A small sound classifier, trained from scratch.
Model: log mel input, layers 12.
Training: soap at rate 0.0048, batches of 256.
Data: trained on synthesized solo parts of chorales (CocoChorales), 39062 training examples, 78.6 epochs.
Rows from block 9 of a small sound classifier, named by matrix and row number. Rows with one number belong to one neuron. Each number is 50 + 12 x the weight over its row's rms, rounded and kept within 0 to 99. All counts start at 0.
Before each neuron's rows are labels from the 100 clips, of 14848, where the neuron reaches its highest value: "responds to" is what is common among them. Only what is clearly more common there than usual is listed. The data: synthesized solo parts of chorales (CocoChorales).
# fc1: first MLP up (model.blocks.9.ff1.fc1.weight, 384x128), inputs 0-63
# fc2: first MLP down (model.blocks.9.ff1.fc2.weight, 128x384, transposed), outputs 0-63

responds to: trumpet; note F5; note G5; note D#5
fc1.235:46 57 57 50 49 55 61 59 53 59 63 65 18 62 35 25 62 52 47 47 62 57 57 73 50 37 68 52 49 50 42 52 49 62 70 56 59 58 64 48 62 52 56 42 18 58 65 69 49 47 77 40 45 32 37 60 39 43 41 63 62 72 52 56
fc2.235:62 47 33 50 56 27 35 61 30 29 53 52 41 37 28 37 39 35 60 72 45 36 65 45 55 35 49 67 37 47 54 48 43 46 47 42 46 42 51 56 71 42 35 47 48 67 55 49 31 43 35 45 40 39 46 69 47 48 69 50 34 56 70 69

responds to: trombone; note E4; note F4
fc1.170:51 48 50 66 68 59 53 35 65 60 52 51 57 63 34 58 43 56 38 50 73 48 43 60 46 35 39 42 44 50 47 40 51 62 41 69 48 85 71 49 46 37 60 48 46 37 52 62 52 60 62 47 54 40 54 28 52 66 38 48 50 40 32 41
fc2.170:74 37 36 55 55 48 47 46 40 33 38 49 48 42 48 37 33 29 65 61 32 42 57 64 29 41 31 38 49 52 64 75 44 43 49 37 34 44 56 64 71 34 37 29 35 69 42 56 38 45 39 56 40 38 46 54 35 41 77 45 49 52 71 49

responds to: violin; note B4
fc1.205:53 37 49 57 63 63 47 49 66 50 68 58 37 39 49 23 69 56 36 48 67 61 37 77 46 34 44 43 53 64 49 43 44 49 71 37 44 54 64 58 46 47 52 39 25 50 41 58 27 56 55 65 46 52 27 55 60 40 40 56 33 57 57 40
fc2.205:68 49 30 61 61 32 37 63 32 31 48 51 46 39 32 35 40 32 64 62 40 41 55 53 58 32 45 67 42 58 49 55 46 34 46 40 42 42 48 60 67 41 31 46 49 74 51 46 35 45 34 41 34 35 54 65 44 57 79 49 40 55 70 55

responds to: trumpet; note F5; note D#5; note G5
fc1.140:49 61 49 35 57 53 34 44 68 68 53 60 58 50 71 49 53 58 65 39 45 62 52 48 57 38 60 43 35 34 49 43 62 36 36 53 16 57 41 43 37 51 55 40 66 54 58 62 54 39 55 78 63 71 52 34 55 29 34 63 53 50 35 45
fc2.140:56 33 46 36 47 53 56 32 65 46 32 50 42 61 57 53 35 51 35 35 51 79 53 51 41 60 35 30 58 42 55 57 75 57 34 51 55 37 47 47 47 64 69 39 49 35 46 47 66 41 60 55 61 52 42 23 69 50 48 62 58 51 34 51

responds to: viola
fc1.123:38 40 52 61 71 42 54 53 63 49 59 44 40 51 29 35 44 47 45 50 72 57 44 52 48 40 47 45 48 50 56 40 58 47 66 74 67 61 73 45 40 28 59 47 31 44 64 64 47 47 54 45 50 30 36 42 47 71 22 44 45 53 38 38
fc2.123:73 40 33 55 52 38 36 62 25 37 47 45 37 41 35 37 39 34 63 69 50 44 65 53 51 35 53 52 40 53 54 64 39 44 46 31 42 41 53 64 72 42 37 42 47 70 47 54 37 48 29 46 33 42 44 64 49 53 76 46 48 48 73 66

responds to: trombone
fc1.334:34 49 50 53 47 45 51 45 69 33 45 48 50 40 43 57 55 55 60 65 67 41 43 37 36 56 39 28 38 44 53 43 22 61 44 49 52 74 61 57 49 32 43 64 39 43 60 55 60 48 39 37 50 39 36 38 55 68 31 39 68 51 76 39
fc2.334:76 40 38 68 60 41 47 58 39 42 49 37 32 41 48 29 23 43 68 70 63 71 53 64 42 39 33 28 48 57 47 58 48 43 51 29 48 39 55 68 76 37 38 47 30 59 38 58 35 41 36 44 45 36 41 64 46 57 64 34 45 64 46 44

responds to: trumpet; note F5; note G5; note D#5
fc1.80:56 76 55 36 61 58 68 65 39 29 58 72 27 42 43 43 35 38 46 44 51 60 44 25 47 40 61 46 47 42 46 65 62 59 80 42 53 47 38 60 59 47 53 51 35 63 75 51 65 52 46 47 38 36 36 70 44 47 40 60 64 58 36 64
fc2.80:45 47 54 41 45 35 41 70 29 46 67 57 39 48 27 55 64 46 59 55 76 40 58 37 56 49 82 74 38 43 51 40 34 55 48 43 51 50 43 38 60 42 52 73 52 33 67 44 63 48 43 34 50 39 39 58 64 45 40 45 37 52 64 77

responds to: viola; violin; note A#4; note A4
fc1.20:55 53 56 52 51 52 55 54 64 63 51 22 49 55 62 64 59 72 39 58 73 46 40 67 55 49 33 50 59 53 42 40 30 49 81 59 69 44 62 50 40 41 60 49 59 35 43 42 51 58 59 38 47 49 39 63 64 57 33 45 42 52 66 38
fc2.20:58 42 47 73 57 38 47 48 67 56 60 38 32 39 51 31 51 29 37 51 65 62 71 62 57 35 37 31 41 72 36 59 70 29 50 46 71 45 51 52 66 59 57 33 44 63 45 53 35 41 54 35 20 57 35 60 43 43 64 44 46 64 62 66

responds to: violin; viola; note C5; note A4
fc1.131:57 38 48 48 65 44 48 51 36 47 54 43 61 57 51 63 42 63 43 31 48 51 47 66 62 38 50 34 47 50 61 49 50 34 68 67 64 57 52 60 38 50 63 29 46 39 48 73 58 65 44 51 57 31 39 51 55 56 45 46 61 57 27 49
fc2.131:50 42 68 51 45 60 69 38 73 61 45 60 57 50 62 44 48 51 35 34 50 78 48 44 46 55 51 47 28 59 47 56 81 47 68 56 68 50 45 49 63 62 75 38 23 47 48 45 42 48 60 43 58 80 47 40 61 45 39 56 48 52 61 39

responds to: violin; viola; note A#4; note A4
fc1.327:59 56 54 55 58 62 47 57 51 64 60 45 77 49 58 50 49 67 50 35 34 60 16 62 46 40 42 45 52 54 48 32 55 38 53 53 68 47 66 68 37 47 58 33 48 48 35 58 50 46 41 40 42 39 32 57 67 62 35 40 49 50 53 26
fc2.327:67 35 35 78 53 45 49 54 44 39 46 47 48 38 41 36 39 34 52 49 68 73 59 68 58 44 39 19 42 65 31 65 42 35 44 33 34 48 57 61 68 43 47 39 39 56 39 57 48 42 42 48 49 44 29 45 45 51 60 43 44 65 58 66

responds to: horn; bassoon
fc1.155:56 48 42 76 50 62 49 48 64 56 57 45 60 64 41 61 44 54 69 54 54 37 33 49 30 57 46 46 21 40 52 48 51 48 57 54 45 56 70 59 56 34 55 43 35 56 67 60 43 52 42 29 38 37 57 58 55 76 33 40 59 60 52 42
fc2.155:62 37 32 57 67 34 38 62 43 30 51 38 33 40 38 30 29 39 64 65 55 59 64 64 59 35 36 34 48 55 40 65 34 42 41 33 36 39 66 61 63 41 37 42 26 63 45 64 33 49 37 50 45 38 34 59 38 62 59 43 44 54 56 57

responds to: violin; note A#4; note B4; note C5
fc1.243:30 73 49 71 66 40 46 53 39 40 28 52 39 27 48 55 50 42 49 59 42 59 50 45 39 26 37 38 32 26 75 55 53 44 77 46 47 79 59 47 61 41 63 44 61 47 58 56 52 77 63 42 54 50 54 61 33 66 58 59 63 52 33 62
fc2.243:42 58 48 33 49 55 57 42 65 57 39 59 76 58 58 59 58 50 47 47 26 25 41 37 38 54 43 68 67 40 68 40 63 53 56 60 64 56 41 38 37 62 47 57 61 49 65 38 48 69 60 64 51 54 62 40 57 47 48 74 55 32 48 25

responds to: trumpet; note F5; note D#5; note G5
fc1.358:68 50 54 39 43 51 59 43 30 25 40 65 39 55 31 42 52 32 36 62 39 34 64 31 55 47 71 56 60 39 50 54 37 62 53 39 53 34 29 63 58 46 45 66 33 58 74 34 42 50 40 59 42 25 49 64 43 46 54 62 33 37 53 44
fc2.358:36 57 56 46 51 38 47 51 58 59 70 55 38 52 49 56 67 53 49 51 64 34 54 31 46 53 72 72 46 28 74 30 43 65 33 57 74 60 48 25 55 55 50 77 47 39 79 46 48 51 58 51 48 44 45 44 57 40 33 57 54 32 45 50

responds to: cello
fc1.34:73 63 50 25 54 52 65 59 52 35 64 61 43 45 27 32 50 49 46 63 50 54 42 53 42 38 47 61 48 44 46 54 44 35 41 42 62 35 57 59 58 67 51 31 25 67 41 57 46 37 42 45 45 43 46 60 52 45 40 39 37 52 53 32
fc2.34:60 43 40 65 68 33 36 64 35 33 63 41 48 42 42 35 45 40 58 58 58 47 51 54 64 25 56 63 35 64 47 54 44 44 41 41 40 38 54 62 63 37 43 43 50 61 41 48 44 51 38 39 37 38 35 61 35 59 66 30 41 47 55 81

responds to: flute
fc1.369:66 51 68 48 52 58 62 63 54 48 71 57 46 42 47 56 51 68 51 50 49 57 12 66 40 47 40 61 36 54 15 54 60 52 63 55 45 28 54 62 58 43 43 30 38 53 33 59 40 47 51 48 23 47 26 69 67 63 50 38 50 53 63 37
fc2.369:62 38 32 60 72 30 38 62 40 37 56 41 38 38 38 37 36 34 70 64 51 55 63 59 61 32 48 44 46 64 44 56 33 39 39 37 44 32 64 58 55 42 41 38 40 58 44 65 33 41 40 49 47 33 36 69 32 57 69 38 38 63 50 68

responds to: bassoon; note C#4; trombone; note G#3
fc1.269:42 41 44 72 51 46 59 48 73 59 56 48 62 32 51 45 48 38 51 53 63 39 37 47 40 55 20 50 47 46 44 44 66 53 48 52 40 57 57 52 47 35 56 61 38 29 64 59 60 45 47 47 46 34 44 27 55 63 25 43 43 50 40 42
fc2.269:65 42 40 55 56 52 41 64 34 35 40 35 30 45 34 39 31 41 69 68 60 63 57 60 46 42 37 20 44 54 48 67 35 44 50 25 39 39 58 73 73 36 37 51 42 69 44 63 36 44 41 51 40 45 45 60 54 50 68 45 56 48 61 57

responds to: cello
fc1.121:56 72 52 64 45 47 60 48 30 40 44 43 44 57 39 45 42 38 30 56 46 22 53 30 66 33 52 46 40 44 69 43 39 55 64 79 64 77 51 67 57 35 51 64 47 45 62 65 55 66 49 28 33 30 37 60 33 44 57 39 70 36 47 72
fc2.121:32 52 49 49 48 41 62 41 71 59 51 51 42 57 59 54 46 65 25 51 48 64 45 43 51 53 45 55 53 42 66 48 76 58 60 55 75 56 43 46 55 67 53 70 48 44 66 39 44 56 75 46 53 54 60 53 62 45 30 64 57 35 38 31

responds to: violin; note A#4; note A4; note C5
fc1.230:44 38 53 58 61 45 54 65 73 72 58 34 50 40 42 54 40 63 55 62 71 58 27 65 34 55 29 51 44 53 33 49 56 46 68 58 53 40 54 63 53 27 53 31 44 40 55 45 32 41 49 42 34 52 38 58 65 79 37 48 58 45 57 30
fc2.230:72 37 41 58 60 46 44 58 38 41 50 43 32 43 40 34 43 38 58 56 58 59 67 59 56 35 38 32 39 61 40 67 43 32 43 33 52 38 66 61 63 48 52 34 42 65 38 63 31 38 38 46 34 46 38 64 48 54 73 38 42 59 63 69

responds to: trumpet; note F5; note D#5; note G5
fc1.31:43 64 54 21 55 45 59 61 16 28 50 66 45 36 51 37 42 40 43 59 53 46 46 31 65 53 62 58 52 49 56 63 62 47 70 56 64 52 26 68 49 41 61 66 43 66 79 47 68 54 50 55 45 31 43 67 37 40 50 46 80 47 14 63
fc2.31:35 61 55 44 46 50 47 50 51 58 52 54 38 62 46 58 76 58 44 48 55 43 50 24 41 51 72 58 43 30 61 28 53 74 67 53 70 61 42 24 46 53 62 73 59 38 65 31 66 61 61 46 51 45 48 51 73 40 29 63 53 39 45 55

responds to: oboe
fc1.191:60 53 50 48 51 67 49 53 53 59 51 56 74 52 72 56 49 61 56 45 31 75 25 59 57 48 37 45 45 51 42 42 53 47 23 59 45 54 61 79 36 47 55 46 50 52 40 64 53 63 38 43 44 42 38 58 62 63 22 51 58 45 48 42
fc2.191:54 41 40 59 51 54 46 54 48 36 47 42 45 40 44 39 36 39 52 48 79 60 56 70 53 54 51 19 51 63 33 70 33 32 31 41 39 49 62 56 63 44 51 36 46 54 39 62 56 39 41 43 51 43 37 44 50 53 63 32 51 63 54 58

responds to: clarinet; note F4
fc1.211:54 52 66 79 63 41 62 54 55 43 43 33 45 36 29 60 57 44 58 61 45 51 52 51 39 60 34 50 46 34 50 12 65 41 61 61 32 61 51 45 61 43 45 54 43 22 50 55 55 75 49 41 73 46 41 48 71 59 27 70 61 34 37 47
fc2.211:32 55 65 33 45 60 59 42 59 52 35 58 54 54 50 54 63 49 45 53 33 27 41 30 35 51 45 67 60 31 71 39 65 63 51 58 66 59 39 38 46 61 56 55 57 55 69 35 45 60 54 63 39 56 73 42 65 45 60 67 58 32 53 40

responds to: violin; viola; note A#4; note A4
fc1.311:64 43 54 66 54 42 54 58 45 66 61 46 53 51 45 43 54 71 50 53 61 49 30 91 43 39 26 64 57 49 37 45 33 35 55 45 62 42 58 57 47 36 61 39 37 49 51 49 37 55 57 38 39 38 41 60 56 45 27 56 40 55 67 49
fc2.311:65 47 27 62 63 41 34 59 38 39 56 41 38 37 40 36 38 35 61 65 50 52 67 51 58 28 41 44 40 65 48 58 39 44 45 40 45 42 66 55 64 42 38 32 45 67 44 62 35 42 40 45 40 37 33 63 31 56 69 44 35 56 63 57

responds to: flute; oboe; note D#5
fc1.238:52 55 28 39 39 44 49 59 45 54 21 71 42 45 43 29 57 55 30 51 44 56 63 64 59 39 42 39 67 67 53 52 41 31 35 54 84 69 42 56 63 73 55 67 42 60 53 45 45 63 58 27 41 54 41 76 38 61 48 49 50 48 53 63
fc2.238:32 53 60 46 43 52 48 37 65 67 56 56 65 60 60 75 63 68 43 43 49 55 37 46 40 70 49 59 61 40 59 44 43 53 51 62 48 71 41 38 41 48 49 63 65 30 56 36 69 65 57 44 56 51 69 33 49 58 18 61 45 38 42 31

responds to: trombone; cello
fc1.7:42 43 40 58 60 42 58 40 81 59 59 43 49 18 40 49 46 51 51 57 68 53 39 43 43 48 39 52 43 42 47 46 50 63 45 60 50 68 63 55 49 37 46 56 41 43 55 53 39 50 45 56 47 30 37 31 50 79 17 33 60 49 52 40
fc2.7:71 39 48 55 55 50 44 69 32 31 45 39 32 44 46 33 44 31 72 65 61 44 60 63 42 46 50 34 46 53 53 62 35 36 48 30 47 36 57 64 68 39 42 40 44 62 47 56 45 37 29 46 32 38 51 62 58 45 84 39 60 51 63 61

responds to: viola; violin; note A#4; note A4
fc1.268:54 45 44 65 78 58 46 56 73 71 52 29 52 66 60 67 57 65 44 59 63 72 40 66 46 54 37 58 49 61 29 35 52 42 47 46 48 44 53 51 39 65 56 56 56 32 18 60 52 52 58 25 56 59 42 57 60 51 20 56 43 58 69 47
fc2.268:49 44 85 45 45 60 37 47 49 62 67 50 44 56 68 66 65 39 41 39 57 62 73 61 40 82 59 52 49 63 44 64 40 46 56 76 48 59 53 29 47 50 65 38 43 31 33 42 65 52 45 36 34 68 58 50 54 54 53 27 45 60 76 56

responds to: trumpet; note F5; note G5; note D#5
fc1.305:42 57 74 54 54 47 40 52 65 47 60 54 40 42 43 38 49 41 53 42 33 62 35 52 38 70 59 25 66 43 44 36 35 61 47 50 25 52 47 36 51 14 43 56 39 59 77 59 49 49 38 66 37 52 52 58 56 53 60 50 42 31 42 46
fc2.305:51 39 37 51 68 45 42 43 42 46 61 41 53 34 53 30 27 43 66 53 56 61 48 60 63 40 43 41 42 60 31 61 31 54 28 42 28 45 62 55 54 39 42 45 35 51 38 68 49 41 36 56 66 31 51 48 31 71 61 41 43 67 40 37

responds to: viola; violin; note A#4; note A4
fc1.347:57 53 39 74 59 60 46 60 50 58 53 33 55 44 42 60 55 62 38 47 70 54 47 60 46 44 25 67 61 43 54 43 49 44 63 63 55 68 68 53 48 47 54 42 42 35 37 47 52 59 39 43 50 37 27 53 54 62 23 40 49 61 68 54
fc2.347:67 39 53 73 56 41 43 71 54 48 49 50 45 40 52 29 48 33 48 61 64 58 61 71 56 44 42 26 45 75 37 60 48 33 46 37 59 39 56 67 70 44 53 36 39 60 39 59 41 44 49 31 28 44 36 64 40 41 68 37 45 51 66 60

responds to: trumpet; note F5; note D#5; note G5
fc1.146:73 46 31 44 28 44 39 47 54 51 46 55 44 33 44 29 59 54 42 54 67 62 54 58 53 24 48 44 43 59 69 47 37 19 30 50 68 70 30 60 60 62 44 48 51 45 70 35 41 30 28 43 50 54 61 51 55 46 53 48 33 44 54 43
fc2.146:31 56 55 37 43 58 57 45 59 67 54 51 66 54 54 65 51 68 40 43 52 56 29 40 44 60 45 70 70 41 56 39 39 41 49 52 44 60 37 48 41 40 50 58 64 37 59 33 68 66 62 43 58 54 72 37 57 68 12 61 51 42 48 21