Rows from block 4, named by matrix and row number. Rows with one number belong to one attention dimension. Each number is 500 + 25 x the weight over its row's rms, rounded and kept within 0 to 999. All counts start at 0. Numbers have three digits each. After the name is the row's rms in percent of the matrix's.
# q: attention query (model.blocks.4.attn.q.weight, 128x128), inputs 43-85
# k: attention key (model.blocks.4.attn.k.weight, 128x128), inputs 43-85
q.52 046:462442505473506503491497536543503449470499484501528447515522507493508491493559518516493501489524506492491498491469515517511457461
k.52 053:492469509506510505468516540512474521463529523476493460468512516483546514501481498527543479469506472479467473543442517532507491483
q.53 077:482476483445479485532472500511487473476529512479552453460466478529507465495526505489500472464498462481491470512479499520524488446
k.53 072:497497509494482495481488515529510515446473534499499472524538472492487548490541502493537493509517501493484509522472510537467517528
q.54 089:504517508538456479454521487464478522487496490512483511525493501498468492471469511512475525533506498510512506476525477542500478489
k.54 088:523548507507500521478529455474542548504486465544482547493520517499495521498440518488467522535510516531473532508545494466491514559
q.55 110:508510529553509519490505508449528528509463473523512544525523486494477526458473517488471531530499501517485560486529488484476506535
k.55 109:510499531551511506498499512414517518532477478514517515504498461483488502455477504481472503534514496488493543473513472513478483518
q.56 076:532492501482523525541523504465530554530508463477494515465500510512547473459460464497509463469500479471459515512483507458499528534
k.56 085:512477495538473496525456540470482441496466512500512491525528454498460510503548521494482546537473515482518505478502485517477487496
q.57 054:508488489520491511496526483500499506511511478480482513490509536536508479431467504503477538514450461482494496529494539506499484492
k.57 061:453488508560520531466484525476465477510499467461522515515495475489472503516499503500476485529529552495543510451504468495483512546
q.58 075:481439492479522495511447492505474477511518463502535476468474493506503483496552484490505464487488505461514494515466511476512524485
k.58 077:488501498475515465520476524489476497487499527484514451502499475497519534515520466499519476500499473483496475510457496535500515485
q.59 078:507500540526473533472494519514473504451499523504532455508490465495477525479499537503477509497499470526520483483493454560509424497
k.59 066:521532520506486522493572472471495559479488477523489551500511506514511544505466520499455547536528475537478524528490515488500508542
q.60 073:496502498533450460491509508506508461492519517530503471527498511489504500478492516537472558504471481521494455525506509557472484487
k.60 066:505527511466518501486532463542520519495512477514509530471467524499526506522484476484532502500527504502478513496515480466496506535
q.61 063:459460506490477470547533521469551517521502511555530528492520479499542496490503486508496509520545503467474522482489548505437526516
k.61 074:490505495533514527465512533490519517488470515493545484502512500479455477479478512483511502530544538476486526476513453525489498512
q.62 066:491472469500530492486451517476548485524502448481538496491489508520479468466481516462514476473491487463496517511481498466489532499
k.62 071:484486527509507469544489472497486485517506489539476478473491446482538521520541450540497489509469509460477476541465523521456491480
q.63 083:511523537521488502499530490467533524507453486544502538482511475492483499466471497463470539502485493530465523494527463491485534530
k.63 102:513506518563513514483491528450497481545476455488531499518483468492503502471477502473466513519500501505513539457548480487491465491
q.64 055:501523474441493490515488552506536499521467541543511494483541507513485481531496528492523509501460499506519460523497491494507507504
k.64 064:477503486478535501546552440490489530468541497536482504472495479550522515493500504528487498509476500510515476537482490545517491495
q.65 091:540528508529489523452508518479507494498470529470516523526503523507486489483477512484491526509517481526487508466568446493495500528
k.65 093:488492499526523505469534514466524540482469512515519522538558504499499499492462525465515477502561503484494522489516477500481500547
q.66 077:479468486472477480537450485497491464507511497497498451453455477479478461511521521514523505494466481489505471507475533508529511463
k.66 073:499503430421463481547511483504495495490521506509476501466486492516520490513480479502485515505488479483469465510491531507502535481
q.67 118:500512506536501517443547509482519525464505503487505511520508503514506492443470530492501512517516489516488498501519499508493466517
k.67 109:510482524528506535435488536505515520504491508496530528529530509471475498470464511469502525481540515509500547466511482485507499520
q.68 069:502494472486495478517439473501484494524505525486461511495525474481474468511495497503552514528505497461515505488521523508460523491
k.68 068:473511499489523480515513497482520485482503490520532474497451514506481535529540525503494518498470462524506455500474491501471444491
q.69 067:510544489519511499515454491476502489467497486478493474500459481504493528521555506508472494523461499521525489505499499508503487491
k.69 069:520491514503488481476450522497486482527503504469512490510509475483506492505523472497483500531486520484481495476532511538479530510
q.70 088:535539495524501523455505494476517499456497532490513509506498483482459482475504518507479512533503501516496504463552483515479494496
k.70 084:512505474492527519464449548478531533499483476496517527521517500480479521495469501466496497517526517495474555484506487494487506556
q.71 109:492490471464490479506530461512514511492532484492454488495519459509538499490477503479521460537534496471487512485500544504494537496
k.71 075:500504529503501498519470488485484436514477481488483474504451520539487488514528515543494528505459509538517452503494505484503476463
q.72 081:515503504523485524495494525484543499449492498506529470492461475496486511465513532502464513513497496528505509512496496535482490498
k.72 077:519499485509484510476476531462529525496494494505495517511530475482481507492450496478484496543548508492517583449531488508487524545
q.73 071:533505512533507511478461518493473504542468508522527525533505547480461499511496515478457543470486527517506527477536455481492485521
k.73 062:497513503496463498512530530484510507464513531495527500512575484488488517490476532495526520490515473496468478497499492499476499505
q.74 076:508505525506529493487492490512480511541484481532505515517471534542515517563508499487515511476511513544541510549487490480502515512
k.74 059:486486506528466494513503457541462483478515492525490475539509504502504491514530516514508522512491540505517506520506505529500484485
q.75 048:529554518486494482487535522504507473530506503524490514512455457480487487531492503517503534490473496515512460518469487501503424453
k.75 051:522467469461444498474504493517490504490518488517493496490452488504489535523488473505496532499513514488452559532476486531516481493
q.76 037:526509518540478513483438528528511531546492496511545539519527510456528509487471528444489552530542523512485511434498518471509483545
k.76 048:501493524530485508527524513459475516492492511504511508493558464511509534495488518488502492513489482505531483442529518522486443518
q.77 096:493486455472503496530481513522491500525501491493469512474521526508551484510474479478525483492500482454518494544480547482492542491
k.77 101:483507534495530502527501479516502480507510508492515492486486515512494542526534496556473520507466511513479474502479499487507443477
q.78 055:531491468515508484518451474476503504501495466505484522495503523542535490519493507471498468537539492550550539496509509487455570524
k.78 053:471499507514535492552488474475497470518490521517484459505521512569501507511510520516488492513467549531554463499496512502472503547
q.79 081:498488452481478471460508480519519530484520499455467507494516503533546479461446518441548465523544483489499534501492528515505542505
k.79 077:491476544514495529485524511529531473487497528469556484502497542502471517523544485541510531476496519526495490492489490457504468477
q.80 061:494493513471501538502541509487565504512489505496539508504490479476457517470523512466501505503519498474469498457531484493507505525
k.80 064:511503530523532493498501535473472463492468525480532487527488506522509495503521506492484497500510499539471460492513460509527443475
q.81 066:448450495478506477518468496486522481514545491507548480488485487476483492477536506519522519483492480431487477524462534506489534513
k.81 058:501483467482525465501474485517458502511513466462463466505447539529537503504484505506521475462480505513532530500483487488515491468
q.82 054:469484483490521486549498525474526459528476498532526520474526479520483502459502488509464496522478481442502494507478520496489495476
k.82 060:509504479543500482505475464485441547493486470485449509498489529532534482504476522484478503510500476535519506488504499540494513500
q.83 057:516500487518523519489519516510525509482504544481514514476528500484542523487496492523481507531517466484481480520447537493475488483
k.83 059:503488533525462503501489528500473533496486526465482527510527517467495502506515460509507486501540494477530506450524492505489551561
q.84 060:486529509515478545502485498542527485475513518462483529483480504466455503467518487510480521509505488482520499456508504477505502504
k.84 066:458513498501507498506500499498484493460479562481498485528505499499474549528543532521512481538498515519516491461512480506518425500
q.85 054:489481455507534504523446524473510508527474509484512547518505540487532501487515478493458500498515478449497531511493477455500537515
k.85 052:540512500500574532490501503515492507463468512476491476501485488519495534553540565505490471459491490523483510525435484504501501468
q.86 085:534512466538492509445489531509511514508472505493512507543520494470520506514492514489519546498526474504496537489528468512474490507
k.86 096:534496493494463540486539533518518547468511558488530495524560465478454521480478509495517508503507498492482526505492503536492512517
q.87 058:487520528442467523487549468540482526447553498509458492472477496473491505548492502491514505467488537549498474511510477506554478493
k.87 056:477538512480484514522479498488510478508525495535539495464466497493475517496525444528481516490453511520499486541508498481510467497
q.88 078:568536517489506502480513482501485548481455482546471525506490479514528551543477531453488527496494498554488481537513448512506502510
k.88 080:493464517475511527528542523513523479548489521502527524479533500475516497516515473498491517490516488487465500490508483457513515496
q.89 071:501479554549502522488504544510532507491488528458559496537504490479468534451506490517505493521536533490493527476506465503491485520
k.89 071:508517539523521530459527561496490530481498515457531490518511496483498512478460494478492480481541493495495519481511479503520464511
q.90 083:497485547528495536511489528528505485475505526487561480528503490475473538460530535506506522544505502497486499490471526521465449484
k.90 084:472478528517533495469479549456466486514483495465509509527487518486527496487480475513490485494529503494530527455538495494529455503
q.91 056:511495496511488496537425508504515498514442489503491501522509493475510520521525467478513510502470530518536512490513480505497542489
k.91 063:490464493480547525514511510521538490504531469495506512500496523522507520470503535526495521455520485476481494521427518463525486481
q.92 071:474498493516484495466487496543540487486520514482510493513502499491446481486522533516511541537478505501509498433526554508502505498
k.92 064:458480483533534475489469518473486472500490497464500523541515543527506493494484506523485499514549488506534497451513512487491460508
q.93 084:513494508508459553488469521516536487461502510492544502517483462459467515509536517465515543497517503503516525474512456528505497515
k.93 082:497524490509539518480513501505529513488489481505559521528504538498486531508511513478502506480516506516490523480524468452516505523
q.94 070:492499495466497476515551501489457524523484505515463501505547522531518500491437520494502488494512490512466462539496537505497461501
k.94 076:521535508513443497516491512500484491522509496517500505473470468483509465474468473523510525491466452497498480525497517514500508459
q.95 063:504505490467462470525486475497475477511489487543490481499499470509510512510499496510524509507470489501514469529465547517480566516
k.95 063:501495453495479464501510431523476504528531472484442530489524518496512457522480517494500511493477473458508478511496548482515529487
q.96 102:518559543482498522530486526478510481528454512536500516501486494495451493509461495479501538500469497546505509505535477503478483473
k.96 100:490547495493498535513545480528542501486468496511521514515523498509479542519495511513497520529488538533510513461528471488503469532
q.97 090:493485469489518433520477491510496510537503503504476512485508517499542501539504493507505490523527539480482506487508505481505532512
k.97 082:492462459513523465485481489507449471521541486465505501491467526504529474489512458539473438463484491498513500505471498464553472475
q.98 071:509523458473452435497492477536495488508508522528434513490515467502476494531470530479534490502499497502552508487537518505500543515
k.98 065:486539477496493511528519470536501479490514490498448496505523522530502480500471465524479490530490518525513508439511487494531495487
q.99 084:505478482507463460513473476516473478476492540491501460488469465510514517519515487499513522477475479482528475544478516555478538458
k.99 091:493519498470514494510491522510483479526498523494479484525534479501496491505470489499515471539466538487502454485517504496499502488
q.100 091:474488490475501495500510500537476477481555519481477465475474463512505484501516462545509451460501505472518459527471534505540513474
k.100 096:479489506450502484567531480507495506511510508527448491480509496500522478509508484497497484516494467490490452521473528496481546496
q.101 073:562504509520498518478531472498531556505499480498493530491481563492538524510491498498497531499483461541461486540508475496486488501
k.101 071:519499477499498452477528546468492482529498517484533500469470518493526471463490490466513483458510460500486480492537461499520505458
q.102 082:497513541510496546483571504496511517476518498485521512517490516488521516485488498526468515526501469517453476477501481507504425487
k.102 099:524519498479491473503519526463515532515462497554517512482509527506505523494458538479480546512487455528471489544501498485470524508
q.103 081:494536508486495504436513503524471518482502482475439518498520516468497460474460506486494488503520467532471512480526497495524482509
k.103 070:490495486532457473503540513436514516496508525513511489469497513500523505501507502525481521476494479487492489487535503484508481475
q.104 069:499501472491490516512495458491491531452484504508472468476506515518517516502521533488484529492472495529532494539477506550503505499
k.104 082:498524479498492470486499504502476457498514527502487478480465485478503455459498502493511478487467509503496473482526503528528498463
q.105 085:526520520509508553490540520470519504498463526479515508516513502473498509500469515477512537479495475509460512504504468492478478478
k.105 087:514513525496504538482542531478549533478499516477532545490514511479481490485473530476523517500537498499479535489524487472494487520
q.106 100:495463450473516460528485463510481510509496494500486489478484515510523480541525496481504470493546510486522501485475516481516552493
k.106 106:486465495508529499497466481535471478502552487457475511483489510488514452513518462525519456467491503458493512498474517488528510483
q.107 070:487545472470498488507472486506513526505474506507468518468538518518477461505456502465499462506551506515503517450527518465508569536
k.107 074:482497505507499551511531483509491478444540516499502480496506457484486516525524468549489477500462499492491499488483508503523434502
q.108 078:528502514480485465498486483528510494520487521515491504494503502497463501539479498505553534501525504489518520463529484475502512491
k.108 087:465529511518484542474552474532504506497512495487489539518539519494472498526470478516490513514530497505511519467512487471521487526
q.109 057:498454445497558509541474509496478485497496512514503470480468487477538476548539476507482521473499506463512465543486515501506522460
k.109 062:503452513483544493527489515488489496534524485486505516497508494483560497532534465496544479518501510439472482549483493467484467490
q.110 145:540525537519493524488518527466523505513460524531533506514501488487485529484477505470514534495483493510469503529514463525455484494
k.110 149:531540518503494524509528505475546516516443502538519513528553491517477533468463530459493536548508505526484504482539467496460501538
q.111 064:498534468529488536518497454505497508480489495492474498508519498512467527525500557507500552548487505530506526468518488515518459518
k.111 063:514535502527490517470506504528507531424521544481509507465455505513457503456516491527518506460464514525485486548466521500546519485
q.112 202:468484494481514461518501473524483493526515463489459493482487523538534478523508474520502471493491516490532490491486535475518530478
k.112 217:482493474474537480527489454517477490533500469500469485480474529547539486541507470515501471482479519495526478510481511459523514485
q.113 097:522542474505498520491536499458519527483504505483500524477530507483511496454453542475500511515493440524448513488527496490510482506
k.113 108:490491527520503536511492532499543489494478511495533515549549482485467543480493495485489522551535524488497514445512482501474488540
q.114 139:488495468485518466520464478508464483533510485482467470471476531515540472511516477517520457480472506476527457499480511483517525469
k.114 122:493485477465512473523496484545491503511526497500488481454487541544519465520514458519522467459487516486533463531464529483525545486
q.115 154:465474483475502442515493477515476485517520482482458493473478515542526484518518475522504475491500509488529485488490527493518542484
k.115 154:474493452464521460508487465515481485520507467501467480490475543554529482523515505510491467473493516503551499505493505466515523478
q.116 101:547519520517528529514516525452524526501452497531540504508523487487484513471471505461493527512491484529478523511517478508442495527
k.116 096:504499531531449487464521544472509514511514493508508546494531502454516482450454482518505528512545462474470514494508511515462477496
q.117 082:528506534554476512478511535500533506493472510501511515522525477482488533471499500489517510548507536499481519470531488524463482520
k.117 089:512495504524481515464594500503526531460504521495516533508506496478473489483466511482528525484558495509458532494508500517484509526